{
  "arch": "mobilenet_v2",
  "input": "mfcc",
  "expansion": 4,
  "widths": [192, 192, 192],
  "num_labels": 51,
  "residual_init": "none",
  "optimizer": "soap",
  "beta1": 0.95,
  "precondition_frequency": 25,
  "max_steps": 1800,
  "epochs": 11.8,
  "final_lr_fraction": 0,
  "warmup_steps": 90,
  "weight_decay": 0.3,
  "adamw_weight_decay_other_params": 0.01
}
Rows from block 11, named by matrix and row number. Each number is 500 + 40 x the weight over the matrix's rms, rounded and kept within 0 to 999. All counts start at 0. Numbers have three digits each.
# convs2: project pointwise conv (model.blocks.11.convs.2.weight, 192x768x1), inputs 602-687
convs2.18:542453508548498528564494456515500533472475469470495458508472564558462502501459473441520476454491490497478529522447498480493477481563528538448499535448447515503552474522474525509464447555475457442457458471422504519544543519531467520467537523485532479460476533
convs2.19:573497549522504522523432510504477554538517398523535453463448498452487456439435514469524493562431517451550494524429574526431547527533472466459498539519562520505499513512487453454446470523514524465485533463470530482520532520515401459481540491572494516522473482
convs2.20:423508477550539502616451468528515474487426551461496544532504522511497511482551473564499353525507500525537500440535550508474514499466527456409526408518491507491579532526638473481482485455502490379463503513476451444505477429498515519483459478578548483514445585
convs2.21:492537501480527526464484499597521537515496476497477482434547483431525517446464449470439429524450454489434481471460563435443489503480481554522501396593512445475496480560486487566593561495391597558513446479516490563436442489502504468490448543483496461482452459
convs2.22:468485489466496479498514540450467536467476527499430473435473540452489494477495476528576500567533470502537522477568456440548549491465488513455467547525489526540540472521419494521496508522552491540492447544525552539513513424431566463511525506469528528526507488
convs2.23:519466485432497491434466419494511468510459551554497419559509521632511482553543461486489538475441565455517453474506522534453510498550551539540448513498522559507421509494437515470482542441616549483534513502582545533461532465458536578449542526416501477501494442
convs2.24:523500475496513522548542525525430541445551503492527447485528484473471500466398576495530500414558441449503492505466480530436532533450396487415491466550542549542518455500506379468518520471469506506487597472506529511443553487484486534527411549403471506529471453
convs2.25:468513478555467529505497473504514438588461511497478466485462543506462525515512559458542405581466562532487483477433522507592495456495546492472471504449496467487479563542472520523523545561548479485477526477539552507494547520500543528467483490513504498502488484
convs2.26:443477455463480505462487470503441484519498456569512473489547522539516523491543499438584497462450469427549456485519487605503503563485463468543515520442523513420448486555510531480489489451488585493580522458533473478463472459508439482514442554576498470450508479
convs2.27:482501452502484507392453615529471497458443477453536462514503468433549454483517459529456557482559466500488423497489475531518452509426414469462526470436506455468419474515480497529535484471568535500530449503538454502517426538523493543496441545478563552516552482
convs2.28:534568520478489414519539499479522439493513522521526470488469550518462625416513534555504509426523553486455519509483551537516480487509501472533423492580451543493477535521461533486509509457490536484465531453485533505509452507534508434490548464375482474529496460
convs2.29:498472520523472441486593528422465495548470530518504477472410482508496557495550610544532489508516487438485565495435552553491516493517485580609538539547540561445449452529513536550565496493507514553474500472547445567496432530496457504480509521570549498458479482
convs2.30:440480524429477484483524439551486502469515479511453453519542504423491544453540495532464472538557498498549489457475464520447553481518493481480507520571512519489497523534519495429484456506584522468466483512501519545461474555474522476525410487510459496560453508
convs2.31:490522475465416520526498490478398466550545491529502550516559529453446499489489480452554443525537546543478487540582502458493453522532582443472532540455512486489525468540481514484527584468480482464535423544526512528466543494507521462501488466434485573506475507
convs2.32:500541531467473422495450534497490518499509496506478512515508468437446499504562460554490576519470504576507455462524520454471454511496551475448479538451529430525510478502465535467490478479534542507547494531537414506469497469466500546479377509491516499527575551
convs2.33:486490455517572592466491491450497437581558530483472459536549475417525464493513521497569488534487528494553480558486519544480433493508400500495489492440444500487493440524581460487508476576563523534478451454544508483571448585483513496443465441506461554471504517
convs2.34:527503500541489506507466505548520518485499619492487442478496514437481479464535510484519493514468472546513503556467558467496489467413556508474444498484441523525475509449525563548475468508498473495462473570440462549496565519440475501501458448522501501498565511
convs2.35:546447488507456437477467477513452515471511491495500583518399459456517423563505505456476503461477455502510527466527566420430464494450505489460502584501495453491529472501529506502526476434579475515485506477512500485521506480501458478487477488497435526445546505
convs2.36:471498454470416470572549488547521472522514502541545516557480555504459519529507505522620467506484495498498492481457455494473520465541481499522584543475522415509532523507615553460529508550385467481503574571457541506507488499495517561543500460584500492415509530
convs2.37:510529501513498495539486520528447509449476504597517586532477490461491479540506553501552493525517465586483426438495518563456516441509457514457463474549491451546531463561542552530478483499518559396516473518549448552498500430471501509517506401508524482559477477
convs2.38:600511633519524564455503467466483530480511525555517587542494500636516454491461469504539504480545495491442464497429506472506474441488489502450462464525507534494491511514527483502470438488547495538429490501524489494506459499474471484475518515465484476551411431
convs2.39:485486484511532522493488555488532511494415473453530485533460546505496571602490623493416537484519538519478447507505507454465434491574507485473481448573509518502518497509408531493584438498569508484515508506423538576588530441491452481487498485450513522499495484
convs2.40:556564445465494562501543531467563534598449455476464559535493527461474493440458551485477545494483477511477485559519464455534515500443490518514438514472503496478426497495508460531505507524556467535540537461513492517481477496511472511518480497513499439495497536
convs2.41:475519509458508476503466495483490511502506482419545405510470513571476498496473505484486502490512453414444520472482452477479486501552550492518522529550495471505546515557500565536526555483480407608480498494471455518505525505448468491510485479519530505549403545
convs2.42:515480522552558525483495526509473446567457477460538556454533491454478448595418459465521574519590465484554465516523492530514457579456515493512509517425485510497452506457418547513436569447540462484523486469485503549461432483519490472477400566535527535553505468
convs2.43:506485544518483493528528507473551456514516511470496501487480523426536524404497500494473433458477453450549499558484452577507442522499501496473422441474469478561546534479528515588436469466473386532465500538530597495493574536509542558581505572479500515506532499
convs2.44:446508482496497523522486444558502527552507434562513532501512522415475533460462467554508479554505495474454494538480485544457525465535512454476486514452484505524514438497484541548475458456467542524470537512481493442508484519514434491553416474537597536452474512
convs2.45:482450467489575485474544529502536586424492519446533450454468474553545555569519520517428455497515512545540509489572506518525512487496512451452518537498511508491472529546507483489471521461503471607492511517547555507565557453467468518496469539502512518490508560
convs2.46:445520586499470523548480525505505537557460493543531418512478513602486542438519597483513542481509505494475479496467512522465487475538437496490493519410507582532521506495490533489518483527452582482473435381515531502474496457470555478436505497483509497494576577
convs2.47:526558545511517532530566505526423534468544504548561498513512420501518493499419482525467488487552494494559517515493486540482485512432598488467474456451488492479531500506534569468435513468443486474487469517559492500535427464464503531551459559518578525445547569
convs2.48:514515530536523530566532489563478501537477467512476585513478483500482491475476505530528508510496465529523501508418461467513472491533542526450512439534524494488499547506462474412415449457547506446462546450506499554597565462521517515477514457511468463507505496
convs2.49:489540542542494442478502460524461501445513494534494456489573566518486446555592492485443559538494471533486538501552541605526520510409504473515485450456485514523545540505565513468452461536425553524429591492481427530461495490562486529578447533545459529497562443
convs2.50:518432603514506464448522412489506432540493517555490481555521488571515512562473467474459537510420496484509537530509495526560436481447532543554472550483463446540492512547583508550532514583448479516530527515415529574406540487538438439511539450486505557483489530
convs2.51:575506483504479454480499556482453480507510458497496486504486516401456493550478552510483547574506535479467539487507480501463484567539497502515518428506491478511515551510539461479523529551472470620461528468497496467419519489568547523548425483516489514435495511
convs2.52:554558483535540430514502512446533498515497547464427523509503507415464486496541454508410495518534523511573463469515497515489519472492459463415525450495474541460465562487598527552494471492474409395527475581499594490505456500527479438479551506608532534465482474
convs2.53:463547486532520471544519462466503537532503476539570519500481472482536492471489503475450531502480447448491507514559494494563464541532516512494476483538460498583506488475497504528443542494487492538490587508511538524558500453475511533480521475517411502470468444
convs2.54:501546562405441527482478475504518495553521501530557529526448489481545518447533485525442409525528521577421454505487467484538518539512499489548501486526474573468505448511517538472466522440495551527557500521551393483486508481573476480433486475446499489488496527
convs2.55:482436503581499452471557587522489475453499526436560515459503448536555563509544549497505471515442503488497502445461451544551497466558488459524530466490495524569433478496511452491577525482533524547510525503504494470485499493525493515561462482446471480496486412
convs2.56:542522508516492499482566443492472536443517492519483539533489556557498508503465571519442474495450522515478539554484496515465413487452456572505574503510446570484562442535471506463588478504527519534496507479540471505493466492465496508415464467513504479499517413
convs2.57:502498490513483524512521573512476504551516489528465526543437505560539533454505427525511581520486460458458479569537463453468490436579534504561529497544410484524455495457518498480419587552494539559477521460463522465500589425441501476571559486506502493439438449
convs2.58:569494531433563479453567466427466471493528519503549538542528490535564437526435551496496477489415485498489504470532554487516489521476517415501488474474559499481540553485505453494522483590517583569457445488451564453457469558526498559498428486537521481533483547
convs2.59:479486479490520523487472488494521486477520556518518498509472536437530524558546503466579592500545500533541545521528486461500582494491537494484489484578505462468485460474516507460511462479528466445534579569548472462567490482539474495496485459468489487487476479
convs2.60:508542477521510500542479446530508507498449485489455535467486512490536506490466495533496402501496458526476484567456485424508481505488432511500489497624529482492486470508473488484494527549549538412437449540495460476476535494505454469538501430527521533595535439
convs2.61:502421431517471548519515545523482527511508508548517477422502523441452490440482452525500544440545489480554468652521508489635515487558510414519536524458489530428490455497464507487479474439473549491503497525525542475495453454467550503515604539509575462498482507
convs2.62:489433495525470441476547484521490535600491493505512546454535566432438504485479518491521495518511512575458478556496569487552466491450488467554484473528542495501446461427520511497511484537527452440475380506452531440535477563527466481566446444532542511431486518
convs2.63:497515482492557540517459538527567534500563542515537502500497477484509527504484505530444479533480491552486447479500460472504476526579467534492547510486388528523523451480491454581549560501504495547503496558513491477530530461453446465496512490434463442562461501
convs2.64:487466476529501482512486477498528545404537508490540483531479527444521464409451480517502527476496509556480490504535524533576524433422491475586514532515528552486518466495485461537469498475528463419531528550502527463450459508504532496471438476490487515475432564
convs2.65:448487537473474491470467519455452496521472496552508582483571447522469536529552540460490454485383505482495476486490510505422528514479490480481475448487519527499498537590534454523470453526509515425476487470412498426469483496501520586483486456527508573461476502
convs2.66:534509432574513553410447484522490477469496493451545578475535492421514476537455462466488515555499515494475506502540493489510559570514447486554490483540532502532448582478504560476508514432557536464526530477530476480529528540529455479567537468575491515544457519
convs2.67:539496513533444519490489473537488511517513461483549565513513500415513506450525496529578462449576505481546543486470510503513473509459536432502549485439481453443484523492593507514483461524452570505457478475476505502482566542510488439495486476479464487507532561
convs2.68:548502478554514499558538515451494507515441560558497528533505556569503534495481465455511514435521484492524525504532482493462413468512534500458474560500560482433564490511446488509460480555515567562568412545514483495561533522492510489438500485540515459491535551
convs2.69:448517510532499426510423547426519523438505553506495579496505545490537557505513486475476559534457505524455455453550509447514451515519579503481461522489489503491480534473459502504578548542517539484542483499563517538539512584574477501429479590521490473471467490
convs2.70:525460554545471445498479471500484429465438392500509508503504501503467569538494413492612529467477464491472491514512494478486584487497514546434487453411476523452524513527511453422520391505536465460479453467495480509393436476529454468471439516439512504532571498
convs2.71:506480520534526477463502498467485514496496504516479587510480442501513447527484480553560537516526501510485487438472486483465543476518475538468493468492560514480521526515506530489470510496473422441460511468446485480545458436514471534482561441499486522490478437
convs2.72:523534516506511484503505466481443540517527501509542457461489493598534469527536585488483475517497544466474473507510482450518569498501465472446525494508460574501496495499506554498506498502555500448519510462495454564500512500492448500469520563431570506526513453
convs2.73:447546509469497622485502460425547460493431537515565432532478473534381558488451464473524480519495513537516509522534466458433435503520479533466494431490526576548504473480503514463487457528518489463463446460489532509488468465484501476493452500553562538515461441
convs2.74:518440500497473498541479508507508567543448560464454526425496505488457466433390462498518531534530457468498492449496474501504500513528429404459532479500516457574521441477496502464485485472550542484446465561495444538490499484487474436540560501503508467481486500
convs2.75:553469481498514482503522457535490506488487465477523441503501497515559447405472574520497465553508575460451531491434493512500479469484451472490533494474527443564474491487446513519521525556508468446511526488480532506546532608483445479437494485515528520564485509
convs2.76:491526567519542501500560499484508461455485474516480452515451493447484488483441496437449533490435495509424474444485541545500447559427560514450573489485498507519432537489553526450527495512476460489522493465528473398457516473557507414493382575476510457544495498
convs2.77:480437472535511472497543534473485554418433498392470455378448478574563517485520494476550484451539444457562477433527507437491496497502397564560476514506523496503534527494502577435476436430523485443535519443498500455505502514469504547489522521482479488522534521
convs2.78:453530514429493506570521449485562523473475472471551414506408547534540498558495503420534562546475445504549515468545450456492481474500515474510533537462399479518492508503515473475545446454541519470496467484478580438490499487431505473451544469539518465554481455
convs2.79:534483549516432538527500478483507541490541493488518521497461521548483502472522503519423513501514474552486523470501466547445558462502560521491501460527521471495525496510500578467470492531528513503445477498511486513497465573515519482610400502551498515514562574
convs2.80:453490510554502516474500434494479494479542524389484522512472532367503534505523480548581555565515507567481442495540507545516497504483459496445559553494509514523525547504429551469402464485427487530470468530498525504553539504460496512494507535541531515542503500
convs2.81:487465477413531477489511467569535534493541459509493561474568457427477533627484526512511510523576481528507436596459494515513502492499497516482518485527531437455530455473513554508546459502448543539509473519466472459523424510497529614509502467476442453512545524
convs2.82:442459503499516491525474424519527481509462476473473567535508432563508440469505459506519470468551504463523481458562480532511522443515526525468497533494465529518490506545520492592532479535497523420546466454559455495493600498522518542508429508440463501476478508
convs2.83:475470488513593524467521519478472517474544484490403511529568497462480481519528543535479504501480523569481517497504557526436492532496518477543434526563438485537486532406510497516507428478569448481505576495458421496512537483546518524541429415542591535531516561
convs2.84:460478507450444500537485436499469540467465532515486462543499534457504455558528565517537471507530542403517503560462584513515440522497492536470488493466586487447502552501536505576480523495458517444540453486449490477511514563511513482576532488566526488528549524
convs2.85:472519567482498491478479552486469527565521477513489422485493499494468533574437489513431532487571490525461495447544477481426468521514515551547473503458498565589505481458495466590583555535479498551474561531523573498499524559481496528512465491515447490528536493
convs2.86:441581428459518471486568556493437489505571432504485554484525472489479454517423543470459429466534515483573491525445455509537458535488556526516518532424529454510505508518472462498504505473536482549462552571515476537439521493519516554522554452523514529455452504
convs2.87:501478477546430548486525510438441484529450517530570478456480550487446537512443463566518517474436558491510513501565459584573469521473504457417536517469500524516500508486511471494513421522438501489547474518506555526503485476407402446465521518525495515485465484
convs2.88:464424538510550435513513511472546553470470538520447528508462500569464500536567576522478471502516527503462469563554477504497501446461454548470507513466439466456460536617483434536557478462505529445485508554548437473503472462507428482494573537513497493517512517
convs2.89:553482442447581461555549498528414493412476426425520451440505448621560526519494491583537485522490483437498507470507461471501486486509534491541449517579414525507481515508492486479535515481461452512478491438547551516445575471498589441560479537449548474517567427
convs2.90:467520492468432503473474496600494478485412520481540481464486502400530513450511562502481527555454482362505531436519485472470515511535530442471531503501489435524475486482529563495510550455447477412513521561543489433589516466534470482533499501436539475504514567
convs2.91:471573455512524518555471461436538477541445480502527454491516479472449508531510486478487464479571414537509481563411494499445560462425519493477479550559524443495458539514504505532430477476436463483514538525423553493478459506516435473500461513539494572497526567
convs2.92:484482484525510504556532445506468524538537494492545500509480592524481504457554467583549431493480498517548478522474462527501528488445455539536502495452445522508493532458569551537512556518527532482397484464542522575432563460514444553491511459520511517492485499
convs2.93:543499518503459576489517481474519410487523503486485415492490523478474550415489435467511462532560540493493438558532595460501522401507573469443458520542447497459486526516544473533508435518509493521434511418512545534475475541471548452499474478550544494484441575
convs2.94:505526504545480506509449547461560449528481490479490550479570526543518541405403382515524485595440458514520492509517485505451523473470468503463480500487490458450437470487538468501488543464532488475488451491457511450573522466503475509528449494525511551454496467
convs2.95:464479560429449502567537557549493548449440519458555487459497512512524487523507514544547462502470461513507474494517528506548506516511492409477479504514513561485472501479518541451508506423506467498422502499540513440505503518490495454416485564549483553429483473
convs2.96:515480517527533522555522478459524494588486506533485527429487524457470484404542505512511554475468511489524513479522444512486478514444536528429584448508435493528523446493511530505451525564500444508507449505507435519512505443506551545503477458503416503465522546
convs2.97:532547485538430558567431501505465503495473544500411460506462473579515535512429473497483505478421482417505504479573533521530492521504513529467458544520502541572580476470531461472503459503487508547521437544473506411469487479571475462446459478453477478503483554
convs2.98:554441481535507470488529520534506488519503541485450532478495461526512488513484535561500536427474501557519535502491498477506472504512428453514502472542457495433519562495480559482589547485483463487477528541424506499579547499497484520446560516477453479481506491
convs2.99:469531575513442434509472517478494514462517530466507570506538466502449500525481383571484455493520485563487501522504483458399458530452488493460493501558591536608510487506569479455428555502504461486464479492501512470511545517540452542450464481510519491464528574
convs2.100:455525419448521542490553530544570569501490460496460507484522490539492500465494476521459525520474467489409561472526508528512460524470535572492476495458510422459547491472504553484450493461523493617474511535486514491470513465532460516490536516505474464552511458
convs2.101:472571494424515460460436491486427455512538536495458485522498487485473522517482473493470464526566519509547484397510496547544494496498480490504563482456423447473542470528527467498483493511497447421509465493511543577458484490464539527498450414491507523417452568
convs2.102:474396495569390443513469481543548510430475523430504499544498475540491438452542527531541518515511446495516579481504540506528522446430449464547510523511507543504503558467527496552472485504525471435509476467547478557474550526446520452455461492488519554491508477
convs2.103:483625531554529473507472470510500535434526429530482503468461458473535525548516507539516499520453479499570518503517551470539484476591478505515517474507472418466557518549445543501511474561497458560508515568525496452461492546500542529505530515582552507444462474
convs2.104:509405482542454445529491486494565488521516457482513487530511540543546554418524468500477497548534508540465474533433476517487495506560475508438530462500532506453471500494475506578578497540537493449578554459470457470443462507506515464465492460506500466508469500
convs2.105:471537506579529572440478533535528455471539431502499540530608477489453554489439548472548511479437556517541524552496516515501490467518523446478495504537588585492527541474570469532533487549533519452518504528520528458427512515529487507481434508451598528526507524
convs2.106:504579587497500470533553511506571495501458482586480523485492557554475531540525479509514454593496513504479548514517523495463578461559402489593516558530511549461425486474518584505475547519517521539521524488459563508445517459483525434468534477559455487522511517
convs2.107:558479506512493546436526530520507534513470426530507503510483487485437558510489462448399481481588533566440461474515564496389483502504445555511438527454522468464491488518550517560524638565468482492480508493529463433481497540477507489512494465444519504528472501
convs2.108:494464500437545488524598474514509563381447520426558401455425462493543478481534541547521475510478434471470511534542439498547560494403417452473497500470552519557504538478549478472521436446565543547463458547451474521412455489598433515515495446481548473571551539
convs2.109:521479585516562522495472501495498538459515458505488457556477500567501501555481496489515521477491508493517499473458537443537527489407473469555428506417502499502513462519444422502471518588512534456422513451547567513465487498499471507460473477511436485566520491
convs2.110:457505538590486475493496533474473519551472476528603575475515507580516503477517492509504501482515439446499500526502548538497533529436478512559461496462443511446514571501478440513503508429491526492518561507506527584433466490501538532411549528525509468487484468
convs2.111:569491580462482436450443512502554554568491580495473546494521482543496442491496548536395494558463497401450523479520480585554555492487488541574500475533467436485491542525451511514520434512429562513479473422528521505486560458521499480542496555505555557556425532
convs2.112:506508504507512489460514517483506552580452493530524475558477461484524512516573530466527469483507549490470465474457513442460553515483491452492552527526462455465502435553450543528535466517478568490504465497458483535541486554482505447559553499520547516473469527
convs2.113:500566556497510506486483501500469568475514497484531571462469528594564489484539504438385515496495513438469483557574565467450479586468535426440454502472487526503582471495502526511539452473464438595464536464462539499438552525527470543501561554511475505538507483
convs2.114:474424530455459564514409530515506476466459494521506582513530488456462462432540540416453504467500511436481537525507487570491502420527438522503511469528451509541509528509525491457504558451556484532455537441545546504474537465491501462520538514416503513431498529
convs2.115:559527485504530544472505518567501503549504562557570506450451440476506588440464586471570435558498554557513456405421544489462463478493475482515487500544539475516471554488529527612439532449481467476541458517464472513511485519463556434526484492478500542427513418
convs2.116:438421545506547439528447476581498524446477557465501545498522547526496526453497463511503470514500456552538522468552470552521484506489503491512465454546573493481514504524505528474525468519478489485583493492494528524460490522524513477486475514548547554484572506
convs2.117:456453472551525531487504519502481488448476521481495544561435460489480465580514492525549480601554498540597466532456534587510510506479496492502457499481519533524607491425561514456431530487513576482499443467523511491460500485487532478479511472480476526484459511
convs2.118:534502525441491509507512553505465492547508540476531497420539540521517481470485475467577490471548515452517540482467583455481505509564501550584500452479530475553529483517549462518511461477448549529491498482465498551500570493551425478517556521581522488439514465
convs2.119:575494527555495553465495465515479561550522546553516506573470533634474522570488507504475472511431483458562556493505561515491433558552522530498544519560513505537513443479546483388572478535511469475523447507503439561539553511512513522523459562524488548514480530
convs2.120:505445518554474492512482448521495521594463558491501435541491489548519542486520555443510450517446550524550524477455463522506476471470504447539488484547512517539510493524453535534506532407501412486517539480480531489530540564483554514468536525503524482476399441
convs2.121:544485569488485486565455553487499469551532464462506599482481478481493525476462423488494560499464519518449516535538450443525439519505530445529460510462535435447548542546457445471482542528528508466495454500472529527533420545561450467561470537493471460553482478
convs2.122:585485527477519415510501481529466506519512485572595481485468475589499441525488431500605485556415447502514507582501481577528555476471487511459491476580378501450503498494514516525548437550464476423544491522520505475507502581534536431513393484457522548524527504
convs2.123:550471481532431553509540440508436514501462565518496533545514508502471493529470483544550494599467517526523506530548554509478459466490474551430497509505539526442533541481471561438417522478507463450556501481516457460442497455511478520550484557490518470522506508
convs2.124:516572488526509553498496555468461516465482487516417417491518474506514492539489531509516513498503460501504482503498512474481534505515490464413591519504487543506523508486540527470471525503473517499451527432488412536498485471490500548540620515580520510441522482
convs2.125:499555552540482484539485504503566500513544523463502479494509486457489400594507438525501513467478522517528530532460423446510459530489498470582482477524507559518603565507506528503453536494481520480533438461437476443479534499507500470474481439517436544449466500
convs2.126:445579529493552493519511459471423530469484549554490555457538539516458500503441521458534488533529470519487514482479474516498554519474465460451557518461509522448526484525532536454465494456425507443507462524530476520517537554463512523495454464521480464515559505
convs2.127:538499489434451511521448474517485514427489505445515596501534481470471567552411468515533472530503411460538535537533488502509452503525564486525546469497462542459483429496469542474507530495552546511544512534447469433527507549488472513541565460453497507495493494
convs2.128:514395545488481439578451472517525533479430489539540528482523538476451522513531428453519447520441508480521542474522497504535500475468484533490441488459488515484543506521522513507443465512428539490486529495505484462522452505531453495557466547551535494548435530
convs2.129:504520410515531505523475516525568491531522480545460556491564525434477542530522516450482496515483509461542492440515526531476518502512511520509473554470464453493557448489433465505519488452492548501430533443504482450455491449501499504548522483460529441550542470
convs2.130:507447456469435499457493516467487478440529584506519479481439431434493492493466556507446505456592511526476483522481559468465510487510545541478550468452475487606520475497508559412436535503523517464445494526524505489562568516483471569493524515469561458436497487
convs2.131:494500511524525530524454509437523451465532425522453608504529495554455441606517545510585466492522565453539494501548488491483487518505504466529472482454417484521520463558458508505513521477514553482434506490422557548492522535489469519491428520497431494471476536
convs2.132:505535517505584420495446489521478543506525560505507551510507528503467467459525477439577585527465469463544481502518483530456508488440581496462468497441457499549427474517483476475481494615440423543479519541496534493461514536485457620520589463526490502478425421
convs2.133:469461512421548512480483473503517409581469533470457453550524500524523506531487549520527412514457463507530478487521438460482545497446495503507502541469520510444508504425469519487534412494472490512448454563489462554441455537517546470502538491519552512502559530
convs2.134:538466458502522527497483525465471567419471434513494559446536460559544491558476540534374503486499554481448445518491421507551520540522497501457448510510539493512554520447411465557593552438454527578582452498491536471508464498501535465538496431489566423571510526
convs2.135:553555502443494478507512560445473463579486485494540488472500552510461514488499487483457485501460410472464514657497467524464469445544522520502533515460436435503509517545530502502508460453534544487537545601491491475515472504506413427574524494538512477503458519
convs2.136:546570555471545497524476563445470546476484518515427387480536485503535410513492474527560503567568517447501520506483441549408539481492478494403474466604519504529490529442540466506480556470473490432482498526460478451560565544521539553527353539480455530540461432
convs2.137:518542541505580511566484480513532472550497479588522494518548508462522483494530502531401499455421528488468494527503439473536498465483567519502437508528524453492519511500389452465500542489479468568549511468494448544470451475575500545540454500474608497520528537
convs2.138:546554574517565564454477561517487542491406525515511518525516503424531432491537428573398486486433524522452565536444493457496499585520514539434459471543519488603553510542546596463483488450529467585472512477469492454427454476513502494573527502503569500519494550
convs2.139:529530506479564548492449472474499487488529463533494478597529572461501515515511484520510467428436523504471563488469443530453457494475488506464532515502566490471527491452580496527419559495489483518463460504508477543424473525461569537550459482565558501460506534
convs2.140:470477559411449506521473496484490500463483495490475603506458497543522447499533510422460494517500551544429453465429458465502390493556552551543454463482471434458541507535423541548522489531533487495501474491580489493558529501509512532519591466484492466544450482
convs2.141:529525544514558509507493564478468459544529557472546497464488470540546512537560506507481523515452434531485463489514504471496547474509505522503534452462500548521536481499540543498491527456546533495536481540555506458495482496531458476512431538499480490511453464
convs2.142:560518551560440518472568531473506474557502520511507532465531511517555513436494459489492503471476494563421445510491496446577486483574492562509503508523505478466451500499536500522528549521485535480470560500524480401517458427471510575473513499556444477486489441
convs2.143:447580520460546515558447510490571582550527580493514480523500487441432553514557494462427550568516572509482477481430458486524527508436436491518534436476484518411546537478506421514475525514502484545535460477523575501455534500546489472496536521487498482535473487
convs2.144:473571521515439483464630512477494514472479579526486493566424541462512544469594586545531505490530456495530481507484541485438444487528513529466489499445522515523523529443555547500583506463439489499481498463534467526461418561456509545531507530429619460521571529
convs2.145:451487422463444523469496539527496506490520465553441437532508483472500501504469412511507498515490475562484592509502496506484503526481471473472457494555458514484531528510522515438425555456472502469455494533488506491486459543538486522560437500442480534514490456
convs2.146:522445470498444432541398516496537554482506544487432415520538471488492497484516440537490483427468522481505424503554448514473491560536510529546434515504533501516485532537505517504479490466539555483477473431479486486498496480499458457550442463453466488497520488
convs2.147:511464570464521501510570505489556462532516528515496437476524490496513407512405424482558492470509372545535515564481481451501498449482523488430447475523510557497489442443502424541488421527521470539409489521511519524461456505507472489564505505482484447473509560
convs2.148:474493484483510409509512478479495459495472513524424564479547534365485543551507600480472483506444502549545520566494511451561500508502474508531560509511557475444509473476478506523549483550518517493511424473423456442453512485627554494514578568536505507452449498
convs2.149:503454471556522552447537485484462513543484584483510455483492512447446506465520563498533536496589479458519487442545497464485528518428479553571504485524555523520551473488493504488479511454488502420440530501492452586510521482459420550480471545498506519527514498
convs2.150:455505478518563500474494512512554556547452505445469518454549464457492528431507563447495498580502483582546543540528478528477512501479535519528508548495476534468472505534495478508571526442563524515474489485470571526411539487481514593533451444524415512458475465
convs2.151:525518500463483484482497532490488459430503519517518460477555500455482469454499455554546426522512570560556479480470516408474482517455435493494545555488544512506502511488479516557469586462461547558417521574496554550478485485471533488514523521463463470488534510
convs2.152:526423510516475511436528508561471468469501506483476537422511514464578505460490564593653481409482469468574483517446482433541515500459471463521544502586495587544511472421544580484564434463508548471516491552520542486493521527464419490510489483520557513491540557
convs2.153:457583502536521465503449548506484514510505488529497450460518464425457453468529483577432472558500507483522558469503440466503440470484441512470571505452453484544491484495520555538423566433425513531527498465539490569509519447488421540536545508470523513504498546
convs2.154:520518447475432575437524444526510519497517428519584484510517488497484494507447477512426532500585607548482490482525540489476516534527531439518466593466532481548465494564500494437517425455445523531462543494494537425570480434474531524530540489544531484541489501
convs2.155:522520466543545555506473485551545493509543585515506550497467555502531521490447495519501497501511513478427551484548487530466491532468512494557504515505523479470504496509492453457465557446439471437483521447539580537553481514458510451487450491525514501564455505
convs2.156:519532535480499441453538495531482494481496548547514578534472451495470476521436489479474464515513452465513535496501482482506491456548459479466496537509475503502544604497436512467472552527475508530462527460469533492506532489528511492468480490504528517535496526
convs2.157:527494494531533487489514524470497471530555501540459450569509438441535452497569485543520497430529522483527488544526486421534426501430462492586486494509423571465534549532447487472460506540439458515531465513486548535575497482498441487441572537536531536435543510
convs2.158:537494513558500508522593503480540565527529520524512470507483550482521587467491453462455522489502518573531552561561509509446496451542555532534498470505513573584496511478474483541492501474480454564498464489530517438530541520518497527529493451432442553480561546
convs2.159:501469499446509480508536461501463445436495510493437591479506467466520473482506460438508472502535472450519419440480473471475554461508492483478484556591473465566468502502488465465496470488494504478490551508530432392473517506462487536484512530479468484524502443
convs2.160:523464600467469565509440482510518462435510479576496543499533472471509468482505439501560506545484472491480515454475574494496458532496540437516471472493551563471427538471509511471429509486450503537506586552487549542472461456526437515483499509425568496468537462
convs2.161:522584518424532476449501557481544496539471482523519455520461523606509514455466511461502505578484508412471503577469535480528458478580574438506479436513564513505457481494474461499454477496438526500523509556449489605530488445462580441634553524504476532533491494
convs2.162:496547466486518547495489534570518534538554558533495492489459460490511499431428499468445499554487527499471534520501463503500546570500515438471506526488501459478459460505536478557475525425471445511491492482557493467478496514480540499553430495444475481518489534
convs2.163:508558476593550535518501585495465458551522518540509468488467526515503588450550467425497512571520583489382517434480527474585551481535534556512514472487499480511517523511508533483576553564449528510532506456502495480484518460429496475499487550510483481506457608
convs2.164:520534504471522554499528480541417541505514519481525523511563460539516454513517467488411477571449549557548497486460479448470605520516451548426487474548562465484525458509452426476456545477542476394541514408596486466414481523533528480473427474604519580486501484
convs2.165:538430507537493556507471501533543477495487517472479515460498517554504580573459546482489514478548470475411468512533582499580532524503558481636498554524486480510514551518497492426508475551485529446446524489492511466477512557515515588517482489419507490464498499
convs2.166:509456487522529444537569474548526470541509475465531456407463480508559459410479515531492470499497507593507526535497516483524556523473611549451559545518545475510543527502478557444529428570516506515471509458521544548592524545517502512500558561492450554500400570
convs2.167:446492496428490467568565470493485502487514489415543489493546414505488498460552596484553556486533465453485486530544432469491460468504515498500533540516481514458479461522492565547436492465481477536547511517431563495477488460481440543459524525514466498521498439